config.yaml
model: "multi-label image tagger"
train_examples: 88335
horizontal_flip: true
norm: "rmsnorm"
bias: "all"
parallel_block: false
inner_norm: false
depths: [5, 5, 5]
num_labels: 24
beta2: 0.999
eps: 1e-06
max_steps: 10800
Rows from block 3, named by matrix and row number. Rows with one number belong to one attention dimension. Each number is 200 + 20 x the weight over its row's rms, rounded and kept within 0 to 999. All counts start at 0. After the name is the row's rms in percent of the matrix's.
# q: window attention query, key and value (stacked) (model.blocks.3.attn.qkv.weight, 192x64, the q third), inputs 0-63
# k: window attention query, key and value (stacked) (model.blocks.3.attn.qkv.weight, 192x64, the k third), inputs 0-63
q.27,042,196,197,187,202,224,222,214,188,192,209,226,182,197,206,221,188,185,216,262,197,194,215,178,187,201,216,202,208,166,185,208,211,176,221,199,198,250,201,204,174,205,212,194,198,199,199,199,244,169,198,202,187,197,201,188,169,201,181,234,270,196,200,208,193
k.27,049,201,249,184,199,199,199,144,205,219,197,195,148,186,190,207,201,209,174,213,229,197,185,240,195,202,205,203,202,205,197,186,189,173,201,216,200,195,196,199,199,202,208,201,194,194,201,190,212,206,194,292,199,199,198,195,239,201,227,201,194,200,200,207,209
q.28,180,185,196,180,203,220,200,163,202,255,199,201,194,199,202,103,202,197,199,201,232,206,192,207,194,201,223,216,200,202,202,205,199,204,214,197,200,203,200,202,203,218,208,212,225,200,214,158,198,197,200,200,200,200,207,196,259,197,231,178,212,203,200,194,209
k.28,028,169,201,228,239,168,200,185,196,201,200,184,202,204,195,197,195,221,209,201,188,196,173,198,200,200,201,209,119,201,199,199,200,221,230,205,199,196,196,199,201,195,211,199,205,183,236,199,205,198,198,200,199,192,239,190,186,208,172,216,198,181,200,278,194
q.29,052,196,200,174,188,219,198,117,180,234,199,192,198,198,202,174,203,176,204,198,261,206,204,200,196,203,216,191,204,196,200,202,198,210,195,196,199,202,194,199,199,210,206,246,246,196,208,184,184,202,197,201,199,221,214,200,234,207,227,161,224,204,200,223,200
k.29,054,197,203,249,210,166,192,197,202,203,197,196,190,199,202,192,186,216,195,194,230,202,181,223,197,204,204,215,161,201,188,194,197,214,197,164,201,196,199,201,204,209,210,231,219,175,183,202,207,196,201,203,198,198,228,183,180,218,107,159,208,193,200,232,200
q.30,022,198,197,166,187,208,200,121,196,225,199,196,198,198,200,175,222,194,187,207,236,218,208,199,197,201,210,182,199,191,199,198,199,202,195,215,198,206,199,200,193,204,198,262,197,201,212,197,201,197,200,200,200,216,189,203,221,215,225,113,198,203,200,191,207
k.30,047,199,203,204,212,177,194,210,202,201,197,214,193,201,199,191,187,210,196,200,208,199,176,215,198,203,207,216,181,201,188,196,195,208,205,191,200,195,200,202,203,197,199,209,210,181,159,204,212,191,200,204,197,192,261,179,175,234,97,164,210,185,199,238,199
q.31,023,211,203,238,189,195,196,154,189,208,200,220,200,199,205,145,153,221,194,207,203,198,187,198,200,203,216,206,162,199,203,187,203,201,176,165,202,197,230,202,194,199,189,282,206,202,224,213,193,200,200,200,199,208,170,161,200,216,200,203,204,205,199,196,192
k.31,007,211,200,204,199,202,201,202,203,209,201,210,200,200,206,184,201,198,208,200,208,201,251,210,197,200,198,190,198,201,200,202,199,199,249,214,188,201,191,201,202,210,208,240,165,184,173,199,202,200,200,203,202,204,198,202,231,189,313,200,203,229,201,188,219
q.33,047,219,199,248,191,133,191,226,199,198,199,190,204,200,198,212,205,236,202,204,232,196,201,204,211,200,153,217,187,199,207,202,199,189,212,187,200,207,199,201,246,191,188,195,221,180,166,206,197,236,209,202,204,179,165,201,181,208,179,147,200,208,200,185,208
k.33,098,203,194,193,195,218,201,192,171,199,203,189,199,202,209,177,215,195,203,195,183,211,219,215,217,200,199,196,204,202,190,189,202,219,160,188,200,202,200,187,166,219,225,187,260,165,205,181,142,190,185,200,201,199,201,257,216,194,238,153,197,199,200,169,194
q.34,090,221,204,205,172,187,201,274,262,205,180,190,199,195,194,179,217,193,169,198,212,211,200,202,205,200,165,199,190,214,194,186,195,216,198,183,210,211,230,199,203,199,194,236,203,211,191,224,200,205,202,269,206,202,190,189,198,221,200,174,179,205,200,190,209
k.34,132,212,191,183,192,209,189,200,140,195,199,150,192,197,204,183,224,202,198,199,184,207,205,186,274,203,191,199,207,200,193,201,209,180,197,175,200,189,200,210,193,201,179,210,220,209,206,202,156,200,190,190,203,190,199,247,219,194,233,147,190,203,200,184,199
q.36,048,209,202,198,201,205,193,135,190,201,199,191,203,232,185,200,200,194,213,191,182,198,207,221,199,191,212,185,210,208,220,216,193,168,197,211,193,193,189,195,185,206,215,199,292,185,207,195,159,193,201,194,205,212,201,265,208,204,217,211,201,190,200,196,200
k.36,063,187,162,197,205,207,204,203,230,202,190,303,204,201,202,186,195,201,199,185,199,202,213,204,198,203,206,214,157,199,204,200,191,199,205,188,207,192,208,199,195,201,198,129,209,193,200,200,206,176,200,199,195,203,202,179,189,201,185,195,206,200,200,247,210
q.37,175,202,199,211,198,125,194,216,200,198,200,214,198,200,191,200,208,206,199,199,199,202,200,212,201,200,166,199,196,201,197,198,197,199,202,197,201,202,204,198,197,202,188,211,199,219,197,199,195,198,196,201,201,205,90,202,192,200,180,145,164,198,200,190,204
k.37,101,210,198,95,204,205,194,152,199,208,201,189,197,201,196,192,199,195,203,197,192,200,203,202,202,192,205,136,199,206,199,198,199,204,183,239,198,205,198,196,185,206,176,177,249,190,206,199,197,196,195,202,199,201,206,205,215,198,216,231,207,198,200,202,206
q.38,160,207,197,171,222,200,199,181,198,191,201,224,201,200,198,206,201,213,207,204,113,197,201,202,202,200,191,193,197,196,200,201,201,194,199,210,200,196,202,200,197,195,201,197,208,195,204,198,192,198,197,200,199,188,197,265,217,194,228,289,204,160,200,199,196
k.38,172,202,199,205,151,202,195,206,199,198,197,275,195,197,195,208,201,198,197,203,200,211,200,190,201,201,175,200,206,197,192,194,203,199,196,188,201,205,214,201,203,202,202,205,197,200,193,203,198,208,202,200,202,213,115,200,128,196,187,206,201,227,200,156,185
q.39,026,203,195,192,206,181,200,176,210,180,190,223,198,231,174,211,210,203,217,186,194,173,260,219,215,192,178,175,212,203,192,198,200,182,196,173,195,172,194,195,208,191,208,205,243,208,204,204,166,190,197,204,201,200,168,285,214,198,205,214,211,179,200,196,213
k.39,022,247,193,186,160,215,182,212,197,201,199,200,200,201,196,237,194,146,199,203,204,200,199,146,199,204,204,188,240,202,194,196,200,194,150,213,201,210,209,200,165,200,184,183,194,199,188,211,196,195,198,197,202,230,156,195,173,197,191,226,178,242,200,189,199
q.40,211,197,199,185,207,217,203,190,200,192,201,202,201,201,199,204,199,212,204,200,113,192,204,200,201,199,197,191,201,199,201,201,200,200,200,266,192,199,185,200,198,197,203,195,193,197,219,199,207,197,196,200,200,197,208,228,232,173,232,288,202,189,200,217,202
k.40,246,152,200,199,208,213,200,197,201,200,198,347,200,200,199,199,197,204,196,201,191,205,201,210,199,201,202,199,201,199,195,198,201,197,200,197,200,196,200,202,206,195,202,194,211,199,202,193,201,200,202,202,200,197,197,199,192,201,190,215,210,189,200,212,194
q.42,073,212,199,189,199,225,204,200,197,202,200,173,203,199,203,211,199,175,193,201,210,209,201,199,198,199,201,190,209,203,208,203,199,201,186,207,200,198,196,202,197,199,202,185,176,176,192,198,208,205,198,200,197,212,200,194,236,164,213,192,196,334,200,195,203
k.42,070,227,206,208,149,198,201,207,196,192,199,189,202,201,201,237,204,184,200,205,202,196,202,177,201,200,125,204,234,178,201,207,205,199,196,203,200,197,190,201,212,200,211,201,158,194,183,199,200,210,198,197,201,251,201,201,183,196,197,206,182,279,200,191,192
q.44,179,111,196,215,200,185,196,200,203,200,202,197,204,229,198,207,200,230,218,194,193,199,199,200,205,198,202,195,206,202,202,212,191,197,195,206,197,200,188,203,207,205,209,191,215,203,206,194,195,197,194,199,202,189,203,205,195,244,198,268,164,126,200,208,209
k.44,189,155,197,202,229,200,206,193,205,209,200,219,201,200,199,178,196,239,192,194,201,208,199,241,196,199,204,203,161,211,199,192,201,200,213,199,200,201,202,199,197,201,197,222,208,203,247,204,206,198,216,202,198,153,195,197,215,218,205,192,207,99,200,206,209
q.45,008,204,208,218,188,178,195,264,199,198,198,181,201,205,199,199,200,202,199,201,205,198,204,201,198,181,181,193,192,197,211,201,197,198,205,203,199,212,184,201,209,226,201,192,220,172,174,203,217,199,192,205,199,219,189,189,196,223,131,107,181,190,201,223,197
k.45,008,202,202,160,192,205,204,199,194,201,194,162,201,212,214,195,209,187,199,196,188,198,201,205,199,224,207,174,260,207,143,200,205,193,171,193,193,216,169,205,190,203,176,168,216,193,198,202,174,192,205,201,197,178,211,214,227,196,203,178,235,212,203,187,269
q.46,018,197,200,258,198,194,200,197,201,219,199,280,199,200,201,130,201,209,200,200,205,201,200,200,199,200,202,206,127,200,199,198,197,200,212,192,200,201,228,199,195,206,218,197,190,209,216,200,197,197,200,200,201,201,161,186,212,208,175,180,214,199,200,208,203
k.46,032,194,200,198,236,207,201,180,197,203,200,203,203,200,201,200,195,217,201,199,199,192,200,218,198,199,214,195,198,200,201,204,201,195,203,296,200,200,197,200,207,198,206,199,197,180,226,198,217,199,200,201,199,173,203,198,240,208,218,226,205,107,200,211,204
q.47,087,200,203,110,253,243,212,190,203,199,199,189,199,200,222,214,157,181,194,205,207,199,204,205,186,200,210,194,194,193,210,204,202,211,204,213,199,202,188,202,208,198,195,174,191,193,196,192,231,199,214,198,197,205,222,157,216,152,207,199,230,214,200,217,202
k.47,181,215,201,202,195,202,200,204,197,195,200,199,198,198,201,194,211,212,203,202,183,210,192,200,234,204,172,205,194,195,196,198,199,194,198,162,201,192,204,206,195,204,199,220,202,234,202,202,180,201,194,203,202,206,199,234,212,177,227,74,191,206,200,191,197
q.49,044,227,202,171,214,179,194,201,186,153,197,225,193,204,198,216,199,211,202,193,164,185,204,198,230,198,170,184,188,194,193,198,200,189,187,199,200,195,202,205,200,207,192,206,209,247,196,199,184,203,188,194,199,196,172,296,206,181,234,222,196,178,200,186,193
k.49,033,216,195,166,182,214,192,202,199,203,196,213,198,205,179,182,201,182,202,193,200,216,198,158,181,202,202,187,233,215,184,205,202,198,182,174,200,207,210,197,207,197,184,180,226,202,194,220,190,191,203,209,204,246,173,195,116,195,166,194,229,240,200,168,189
q.51,047,172,200,168,237,229,202,173,208,208,202,217,197,190,206,182,180,198,219,184,190,203,197,206,193,204,220,231,172,190,208,203,201,210,218,204,199,181,206,200,191,197,205,183,164,215,231,200,224,164,196,200,201,196,227,169,228,193,219,279,230,196,200,226,186
k.51,066,194,199,222,204,194,209,197,207,199,192,235,202,203,196,222,195,220,169,230,213,213,191,204,186,202,197,207,194,220,203,203,208,196,214,205,201,195,206,205,227,199,191,280,166,234,199,201,207,240,213,201,204,184,188,159,191,210,192,260,185,191,200,242,199
q.54,030,208,200,170,221,273,214,180,202,201,195,188,217,204,291,204,193,190,208,210,202,196,200,200,192,198,216,203,204,185,201,201,212,233,185,228,199,222,194,229,195,180,195,192,196,200,206,185,210,202,198,199,200,207,251,207,194,194,220,228,190,203,200,205,193
k.54,041,185,202,198,201,189,205,216,194,196,193,253,186,188,173,190,198,219,197,194,198,213,202,201,208,204,195,210,144,220,200,176,205,189,223,174,203,188,210,162,208,205,191,245,194,257,200,204,201,212,205,208,196,198,198,200,197,197,191,116,199,198,200,207,196
q.55,043,206,199,163,195,230,201,210,196,192,199,144,204,201,202,251,198,140,193,201,214,205,199,193,201,200,205,194,249,202,207,204,202,200,178,204,200,195,177,200,200,194,200,189,206,170,143,198,201,198,201,199,196,198,211,200,236,198,216,182,219,253,200,190,200
k.55,051,207,200,209,137,196,199,214,201,192,200,193,199,200,201,258,202,194,200,201,202,198,201,180,200,200,167,205,212,187,201,198,204,204,198,197,200,202,200,201,205,200,207,213,174,200,171,201,199,204,200,198,200,211,196,200,177,197,197,205,188,313,200,188,184
q.56,102,198,201,109,217,252,213,197,205,203,198,179,203,201,228,209,179,156,194,206,211,208,203,200,186,199,214,207,196,191,210,209,202,215,195,218,199,203,190,204,208,201,181,186,192,205,198,192,230,202,225,198,199,206,264,162,201,193,207,202,222,206,200,204,199
k.56,163,198,204,197,199,194,200,215,197,193,199,198,198,198,200,198,201,213,203,199,196,200,185,201,218,203,186,204,185,200,198,191,199,195,206,185,201,194,201,202,201,207,180,227,195,255,200,202,199,200,197,202,199,216,199,208,209,190,205,64,184,200,200,213,197
q.57,029,213,201,226,155,186,195,199,204,198,201,185,199,211,194,204,207,203,197,199,210,196,196,189,204,202,194,186,280,202,197,202,201,195,175,138,201,203,195,199,202,202,202,213,256,196,175,203,165,196,201,200,204,197,188,249,191,250,197,204,193,197,200,184,200
k.57,023,207,199,199,178,196,199,205,202,200,201,155,200,204,199,200,200,188,201,190,200,203,200,153,200,200,200,198,202,199,200,201,200,202,191,196,200,202,196,199,175,200,215,90,174,161,194,211,199,196,199,200,199,217,208,201,177,198,197,179,194,247,201,161,201
q.58,213,205,206,199,196,208,205,206,199,197,200,140,195,203,196,218,203,152,185,194,202,199,200,206,197,199,197,184,202,201,197,197,197,205,191,206,200,197,188,200,202,204,192,213,186,203,156,211,211,195,202,205,202,229,204,200,213,180,203,89,182,233,200,218,206
k.58,232,199,198,183,243,204,200,198,202,203,204,185,203,206,202,135,199,198,210,195,199,182,200,234,202,200,210,196,190,201,210,208,193,198,200,205,199,184,173,198,194,203,197,174,249,200,202,189,196,199,195,201,198,201,291,201,203,200,201,169,198,199,200,258,202
q.59,181,207,204,197,197,213,201,204,197,203,198,200,197,187,204,191,199,153,189,203,246,207,197,201,193,201,205,210,201,199,202,193,206,203,205,176,202,199,206,198,199,200,190,208,196,202,190,203,201,201,207,201,199,202,199,184,181,196,173,109,223,295,200,189,195
k.59,197,248,201,199,192,197,199,205,198,194,201,89,199,200,200,219,202,150,206,202,201,191,201,188,202,200,198,199,217,194,204,208,200,201,196,205,200,200,198,200,199,200,201,196,185,198,173,197,198,202,193,199,201,241,209,201,199,195,199,200,185,265,200,196,199