Rows from block 10 of a small multi-label image tagger, named by matrix and row number. Rows with one number belong to one neuron. Each number is 128 + 32 x the weight over its row's rms, rounded and kept within 0 to 255. All counts start at 0. Numbers have three digits each.
After each neuron's rows are labels from the 100 images, of 14848, where the neuron reaches its highest value: "strongest on" is what is common among them. Only what is clearly more common there than usual is listed. The data: telescope images of galaxies (Galaxy Zoo DECaLS).
# fc1: MLP up (model.blocks.10.mlp.fc1.weight, 1024x256), inputs 0-255
# fc2: MLP down (model.blocks.10.mlp.fc2.weight, 256x1024, transposed), outputs 0-255

fc1.620:135120122166152072214114112119141131113147113126137134255129129123147131093124120114255126141124130130126237119149117136123126171143113123123124129132143106139120140147121133117129128122119122132111113131125121128093129130127156113133135124138128194112104091123130124134114127102131125130133123128133129116125123121202116129131111132122131133144130142114126137103127125133143224133195135146127156123125132117122135116155127127138124127129192134000094126134122123111141123152124123146135131146134112136159128123131147131131123126255128124144138136112135120136128164130128134131127147133119130111127133150128128149113125104134146136127119133130130148122127046133133136116102125134125126171114117125096129136135157134128127132157163086115152110127135123127000145109142112
fc2.620:139132116140125152073130133133131110126131127126128129094128135124120154130147160153000129038126191130124203108134131147127140119129108120128150125107156131127137131136099116123113135160130129123149177105208128138172122129125126119125081131107124230126213230139140126130139126181132136129122136140132129130131125129255121128131243186165124142147116129130123119132117160117083122097128066000159121166120134131148131129104134148128127130135092078133145141131125134136126119202126133182135129109120124144128141129112083139120137110128126134128095118052171148104130134126124132116136113126156113151130132133130130144133168192148129128131141118100159127127129128126124079110130155095120126129144127136080154114124125027127130134092171176129114129124165127086134125133085230
strongest on: roundness: in between

fc1.369:132130125129129100124136131138128132124127127123125120130128129127129141255131121141127032127132127130128128129109141120127138123129129128137125127125125135127120255135130132128132130126128127126131118128133128128121129130128127130128127129129128125124117124127134117137141172131128132128126143129124127124166129134090130124122131119117106128121128123107124117132131129131000129157140123129115109138127129115144128126118134126126123127130129132129127118130125129130125168128128132120122122107138126095132131128122117137132137128135126123145130149127124109125133103129128123121132156134133140126132140129123128130252131121121129129133148209118255130130129128127159115121124130123134131131133128129125142129132128082129128134134136134133134128142125137127127133166135188
fc2.369:131126131130131128132128131119124123149129120129127128129128140128131123124126117126142128144128160127128127122127128129138133122128138128129143128131118128123126123127128127127129127126128128128124123025145128130106127127128126126128128128130032124137125119128127132127128127122128126128128121130122128125062130112134127129128075152128125128123121119127130138132113120116255116128128127130126110065130129135129127124124131129128133127127144138182180130128130129127128118129125128130126128135126114122128135128128124133132126128125113128125128125122127132127130129127128123127128130126124136128128125120125127120128132086126126128130130139128124128129130128131000122127128128131125131107130128122075131115127124131128128129131128152147121128129128121128128127129129000
strongest on: edge-on disk: no; bar: no; bulge size: moderate

fc1.48:122128128146132174130133125128117147132131130120128139204127128131128133122139128127009000129126119124127133117126129136129127124127128131134124128122169126097134116123124124143131151135143160151118132128106136131134128134129116138139108125111128159111090149123131123130133125142128131124133116127134127127134119135112122132116127120108132142124135118123130142161119115109133128138051134120132150112127134135130176130074127131126120129128128128213127138136126129128160145147125124144145105139124125116173130127123111116127126128105132133115178138097152131126128009128131118167123155124127120094129131137124129124115146124136166122129141117112138255128128242093127138129137123127126127151135129128136132122129000088128128131130255130132131135125120126127000119154126255
fc2.48:128126123085132124119131088133150078132127108131128128244128133128147128127139125098193130127130136128125000118134123120142115001126124110148246126150131139153144153114133114146128129146117128127142124099038128131150127127128115127126141128145090119142119127090123122121138128141125132124151100132138126116108122253255142127121117109103130126130164125143129126165175130135137104132128130148142063136127142120130133125167131115128119127128140126139147104124123124167129108059125132145151127143138123126128125128191175124116133125130118129140119127159000126116128138123132125000117097119125130119129133138142128067128124151122188129132119205111066128126132128115097133130129122088096146114123128118119100116128119109130130129105108146121099129119121129127102129120174115
strongest on: roundness: round

fc1.185:128128128128126120132129129128127137126123128128125128230134140129131125111127127122119124128129125132129145133132122128126129128131127127129000129128128126128129134129130126127126129124121129130125126128115127132127127131126131127127130126124128139126125127129127123128122144124127127126128133128128133127120129128134124119129127130128131135131130137128128130130129126128136130128058131127128247123128126127126129128129127130129134128127133128119125128126129128134130127255128128128128157130130128133137128128123127131145128120124127126144125122046133125129127136128127127130136150123128129126129132129129125128126129126129255136132130129131152255129137125130135130125120129129129124133128122125122128128126118124125125120129128128126135129134126130116000129122152129
fc2.185:125127142139121132101127135127120111139122105144122128050129153125127128127100131130102123141128149126132126133126120137131122025123133128137149123117116132103125143135129115132123118116130128128125091133116128118119132122129130134114120128129124195126093086128116118132133137123131130132127126137146127138132120176147131135125028105125125130131136123130125126141126131062118127122128137126130255117127123130123120123085128132129136127137105134139131129113128127139129111255142133109134130120133129131128129126124166124129120129131142140114133126144123129132125130126124107113128117130125149141130122132128132140131130095131090126133133152135126127133120129117116136130128145130117126111131127138115131121125123162129130129125183111123121129131127111122128122123125113
strongest on: roundness: in between

fc1.290:134117125145121130198130122123146110082149018125141126255126138122167136107134143153213124123127140129126176120143117116127129163140109128119094128133122126196117141131129143117130228135125123128140104128140125126055127131131150097149096108131128217124000105127135131131118136066128129126131124130134127110128115107224128138129171141110117125126167136128125126107126067114133131128157136105134124119102131089113124125255156123140105128129213120054125131153119126119138120137115119139137105132144114017124133121132138135128138133194128095136187117114172117127125088124130128137132205138127126141121142148129127125104121075141136134129127121133132138121132099128133129127121123131120152220097113124159131132131148134124128131187242123118177121139125123126019130124136110
fc2.290:140130129126125129088120132155125128130135147133129129123128126125113136128139125122115126096127116134128125125129131163130128114130000131129104127130146153115123117130120124127128130128127128125126200123120128133197127129126126123073121131131129110144145178125130130130135123157127125128121132141122127127138128130255109130126130138127118161127125128127130122122130117126090125104128150114125191121128133146128141126121134125128126127136126118126133158128122126124120130161127133141135128152093128132128130127112139137110126119122124133126127124110119154120133120129122136119127126127141105144130120123128130142127141163134135130125108085127132128125128128126149122116128122135087144129149126127115131131123130078130128124047130165103125128119145130118128130126114255
strongest on: roundness: in between

fc1.41:135128123130115123170118112124127126123129147138131123255129128125163124130113113135198128138122132128129188130128117133126129152128115144111094128140141125123112194127135131112128110120118127137124114128109127127123129124130133139128145122128128173163128118122125146128121139113128109126125135135125128117123135112110123120132122159130126146155114125126128153128126096122129129127130137121135151126127129138117157131135128115136132139127157139098127125131130130132133032149127118143131147135130129145147118125122152126131128127155128134145127137121141122134131201127127128165132134130123135122130140128129127127130113115126137128144133148118130255130134117143090106118131127128129128164122128129122119125133134143128127123141128087123153127125132109128000129093173129
fc2.41:129128131136155140106127115132130138127126083149119126075128131126144130127133144134079125100128142122125136132126109156130119050127152148141088126115034142116143150126127130124119142127126128127145138140091128145126127124124129132117111126138121255102124108121125117127127133136125129127131139129143127110137121216164127127127000094115117126122129125141130130129116134144130125141128126104139053112113135126130138131131126131128143129128139116138122128118132129125128082098103129156133129115137123128128125130129146128127134128141110133132130128134143173092126130126127126063123107136130118134125124131133129119129135134102169128130133162126095126130127128123129085131129107155117147086143128138061135042126126093131125115109137190123122128121141128129131119146121099
strongest on: roundness: in between; roundness: cigar-shaped

fc1.286:130130126130129095126133130138128133125128127125126124131128129126129137238133121138119011128132126129128129129113139125127137125129128128136123127125128134127123255134129130127130131127128128128129122128133128127123128129128127130128127129130128125122124125127135116136139169132128129128128139127128127122156128133103129125125131118117106128123129125115126123130129128129000129162135127129117118133127129121139127127121131129129125126129131132129127124129125128132126161130129129123125126111134125107132129128125118137132136128133126124139129138127126109125131105129128120123131159131129134126132140129124128130232131117125130129130147214114255131129129129127155120122121131126132130132132128128127136130130127067129128131134138130131134128138126136127126131173134157
fc2.286:131126130130129128141128131121126122141129122129127128129128144128130125124125125127149128145128157127128128122128128129132133122128135128129144128131118127123127123127128128128129127126128128128126123030141128130114127128128126127128128128128061126133124116128127132128128127122128126128128123130121128128057129110136128129128079151128126128125124117129129134131115118118255119128128127128126102115129129133129128125127131128128131127127146138161166130129129129127128121122125128130127128136128116124128133128128126132130126128126117128118128125125127131125129129128128122127128129127126133128128122123126127117128130098126126128129126140139122128128130128130000122128128128127126130112129128123105130117127126131128128129128128161153123128129128125128128128128129000
strongest on: edge-on disk: no; bar: no; bulge size: moderate

fc1.463:127126129129130133132131129118128135127128125129129128140126129130129131074127127128128120128128138128129255130133125128127128154124123130129000131129118128135130124127125132128128145119123128128129127128127128129111128132128120126125131127130128136125126128127126126129124126121129126128128126128128130125128129100167124128127127129127126130129131141127128130130149127130132130136113129131126191125129129128128129128132129129128127126127139129127127129130128130132128128255126127132127139132129127131129128127128127128128136134126125128126129125100151125127129113128129121138126146129128127128129128128127127129127129121127255126130125129123182255128127129127129131127119127128130128159127129126130128128127124122128129129129140127127136128136127128129039131128132133
fc2.463:128130137131119140084127142109118113133129107128138129124125137123123130127112135138106129128126135115126100134128131139126127000123111140119107123121079134109135124138128129131109089114130127121120094128121127122123124131130133130127136130129129135131050160122129129139127127123125132125122122133130123139124121154151122126132075118128126131138128119139124123146120127130127121132130117128127255112125126129126122125108129144128140122116128129128149112131125134132129122255131132089131125128132141138127129122127158123124121125120124130141141128151127127034125123134129117113139119124137144121136127129124136138129125127125097125139114182136184128120141127107209141125130135134123124223127128137148126142131125153132131117123108224123128127142129128125126123116126118
strongest on: roundness: in between

fc1.23:123123127178129076188117113120121119125125132126114136255127128118120114081119126131141155138133140126128187125151107129123127168121041131138132136116152119150037132128140137088138121123124127154111123129110127129125135137127146127129139127144128150118177122126129109127121116118129122126135119126122130132123127108255148126130139136128161132127118141121128131117123122144157147134115127123156255130126143125124128129124122131136142139128164131084126116128127122133114097136127116137117255092144110255159123129162069126128134130159131126139110055124127127111124217128129093167128075128118128126127116132133125121113130089124132118107079128171127133126124117130120123125118130130143130073118128128104131127125133153126132131197134000124120127131124127131000121117129083
fc2.23:125131123188147129088139139130129140128127134122129128101128124126128130131129124099113129123128132130128140125128135120129127153130135130118151128128165137103136140133121109141128132123132136125139145000130131130128128129128131130130114128131113202124137128130129130131130127141129130129136113117130127125129122255127137142130198127132128129126127124127126134137124136135121110155126133126125055255128130158157125127097128122128135126130097132154136133130133127130122123139125131121128129098131137125128133128118146128127126128127129128140114127110214127134128134130127134132125141121137124125127134127125128121130203255133138128129125129078130127129129133117117126130128128162124122142128130125120133124128099117126128133122132153129122147120130128128138130139000132
strongest on: roundness: in between

fc1.46:128128127131126138127128129128127131127126125127127128168128128128128126087127128128112122133128125128128135128128130129128127128128124127127102128127138127129129140129128128128127131128127128128129127128131127128130128128128128129128133130128128131126129131128128130127126129128129127128128123128129128128127128125137125128128125129128118133129128131127129129129128127127132129129127130128129249128128128128128130128124128128127125127128129128131114127128127128134128129255128128129128125129128128128130128129127129126128126128126128127128128129025132126127128125129128128139128129128128128128128128128128128128122128124128255128129131126127165255128128129129129126127127129131128126132127129129130128131128125121128128127131132127129128128125127128128000129126130144
fc2.46:127129129143126124122127128127113107155128118118129128121128128130131129122121129127131124135127135128130128133128128129129126006128120127129155128126122130093129134131130128130131091133131129127126117125116128120126129128128129126128120126128125085131073134126127125131128129125128130127131124129130128130126130126082125127128056130130127135129130125127128126134125119131098126128128132128128255105129126127127121128091129128129131128128100131144156123128128126128128117141128130084129129128133131136128129128128139123128127128124126127122127123177095130135128127128128128141130123128132147131128127128128128130128130050127000128134133135128133128124129128127133137128128132135126129117126128134131130126128118139128128128137124133125131128126125127128128125124127101
strongest on: roundness: in between

fc1.749:136134141128127118113132138132120161129126113124117132255128130136131125126161124134000045118154112131127129138121126129128130126125150127134132127112251124116128123134127131137123126105129129147113153128069129132135128127128131137130103126128128131116123139119128106128121128138128112129127163135145127115130125154000127127132135119133152124125122126126126138127124110122136128127110126123139159131117133120128158131125124144129110131130122127132128140118126130101154140129129131131145129134107129115194119129138139129130133128120122132152130164128189122131130136125128134133129145130127114124130131126130128164117131048130129127110089100124233255127135131118128164129128133122139125138127129137132132108129124101128129124114233131137146130130118130128111127139175118
fc2.749:133126136127134122162133130131143132123126124147125127117128129131131126127133131102167128102128125125127103126124123109129128097128135130131142129129085122137120140129130141122130125112129128128127126134128128127116127126127132130127121127127128144134122098129126133131131143129127132128126128127134128124131126134143126128128000125126139128114130125124129131125123141127162128131128131129125000121127131125141108127176129127128130129128138122128122127120126129138129138111133121140127129108134130128128129128134151131126139132131118128127125128131122126131129136126128128013127128127129129134123126127120128130129124239131131127121127154116000128132120128129122137128128126130118129136132127130112139111130131142129129130127126218127133128133128126128130127134125094
strongest on: roundness: round

fc1.652:131130125129130092124136132139128132124127127122125121130128129126129141255132121141124026127133126130128128129107141120127138123129129128138124127125125136127120255136129132128131130126128127127130120128133128128122128129128127131128127129129128125121121124127136114137142175133128131128128142129125127123160128135094130125123132120117104128120128124116125119132130131130000129163138125129115111138127129117144128126119133127126124128130130133129126120129125129130125171128129131119122125107136125104133131128123116138133135128135125123144129146127124107125133101129128119121132159134132138126133141129123128129253132119123130129130149218116255131130129128127163117121122131124135132131134128129125141130132127072129128134135136133133135128142125138127127133171136173
fc2.652:131126132130130128136128132119124122146129120129127128129128142128131123124126120126146128144128161127128128122127128129132133121128135128129144128131116127123126121126128128128129126126128128128124124026146128130108127127128126126128128128129042124131125117128127133127128127121128126128128122130121128125066130108135127129128074150128124128123122119128129138132113113116255120128128127129126107089130129134129128125125131129128132127127144139175177130128130129127128118127125128130126128136126114122128135128128125133131126128125114128120128125122127132126130129128128122127128129127124135128128124120126127118128132086125126128129128137132123128129130128130000120127128128130125130106129128121080130114127125131128128129129128157153121128129128123128128127129129000
strongest on: edge-on disk: no; bar: no; bulge size: moderate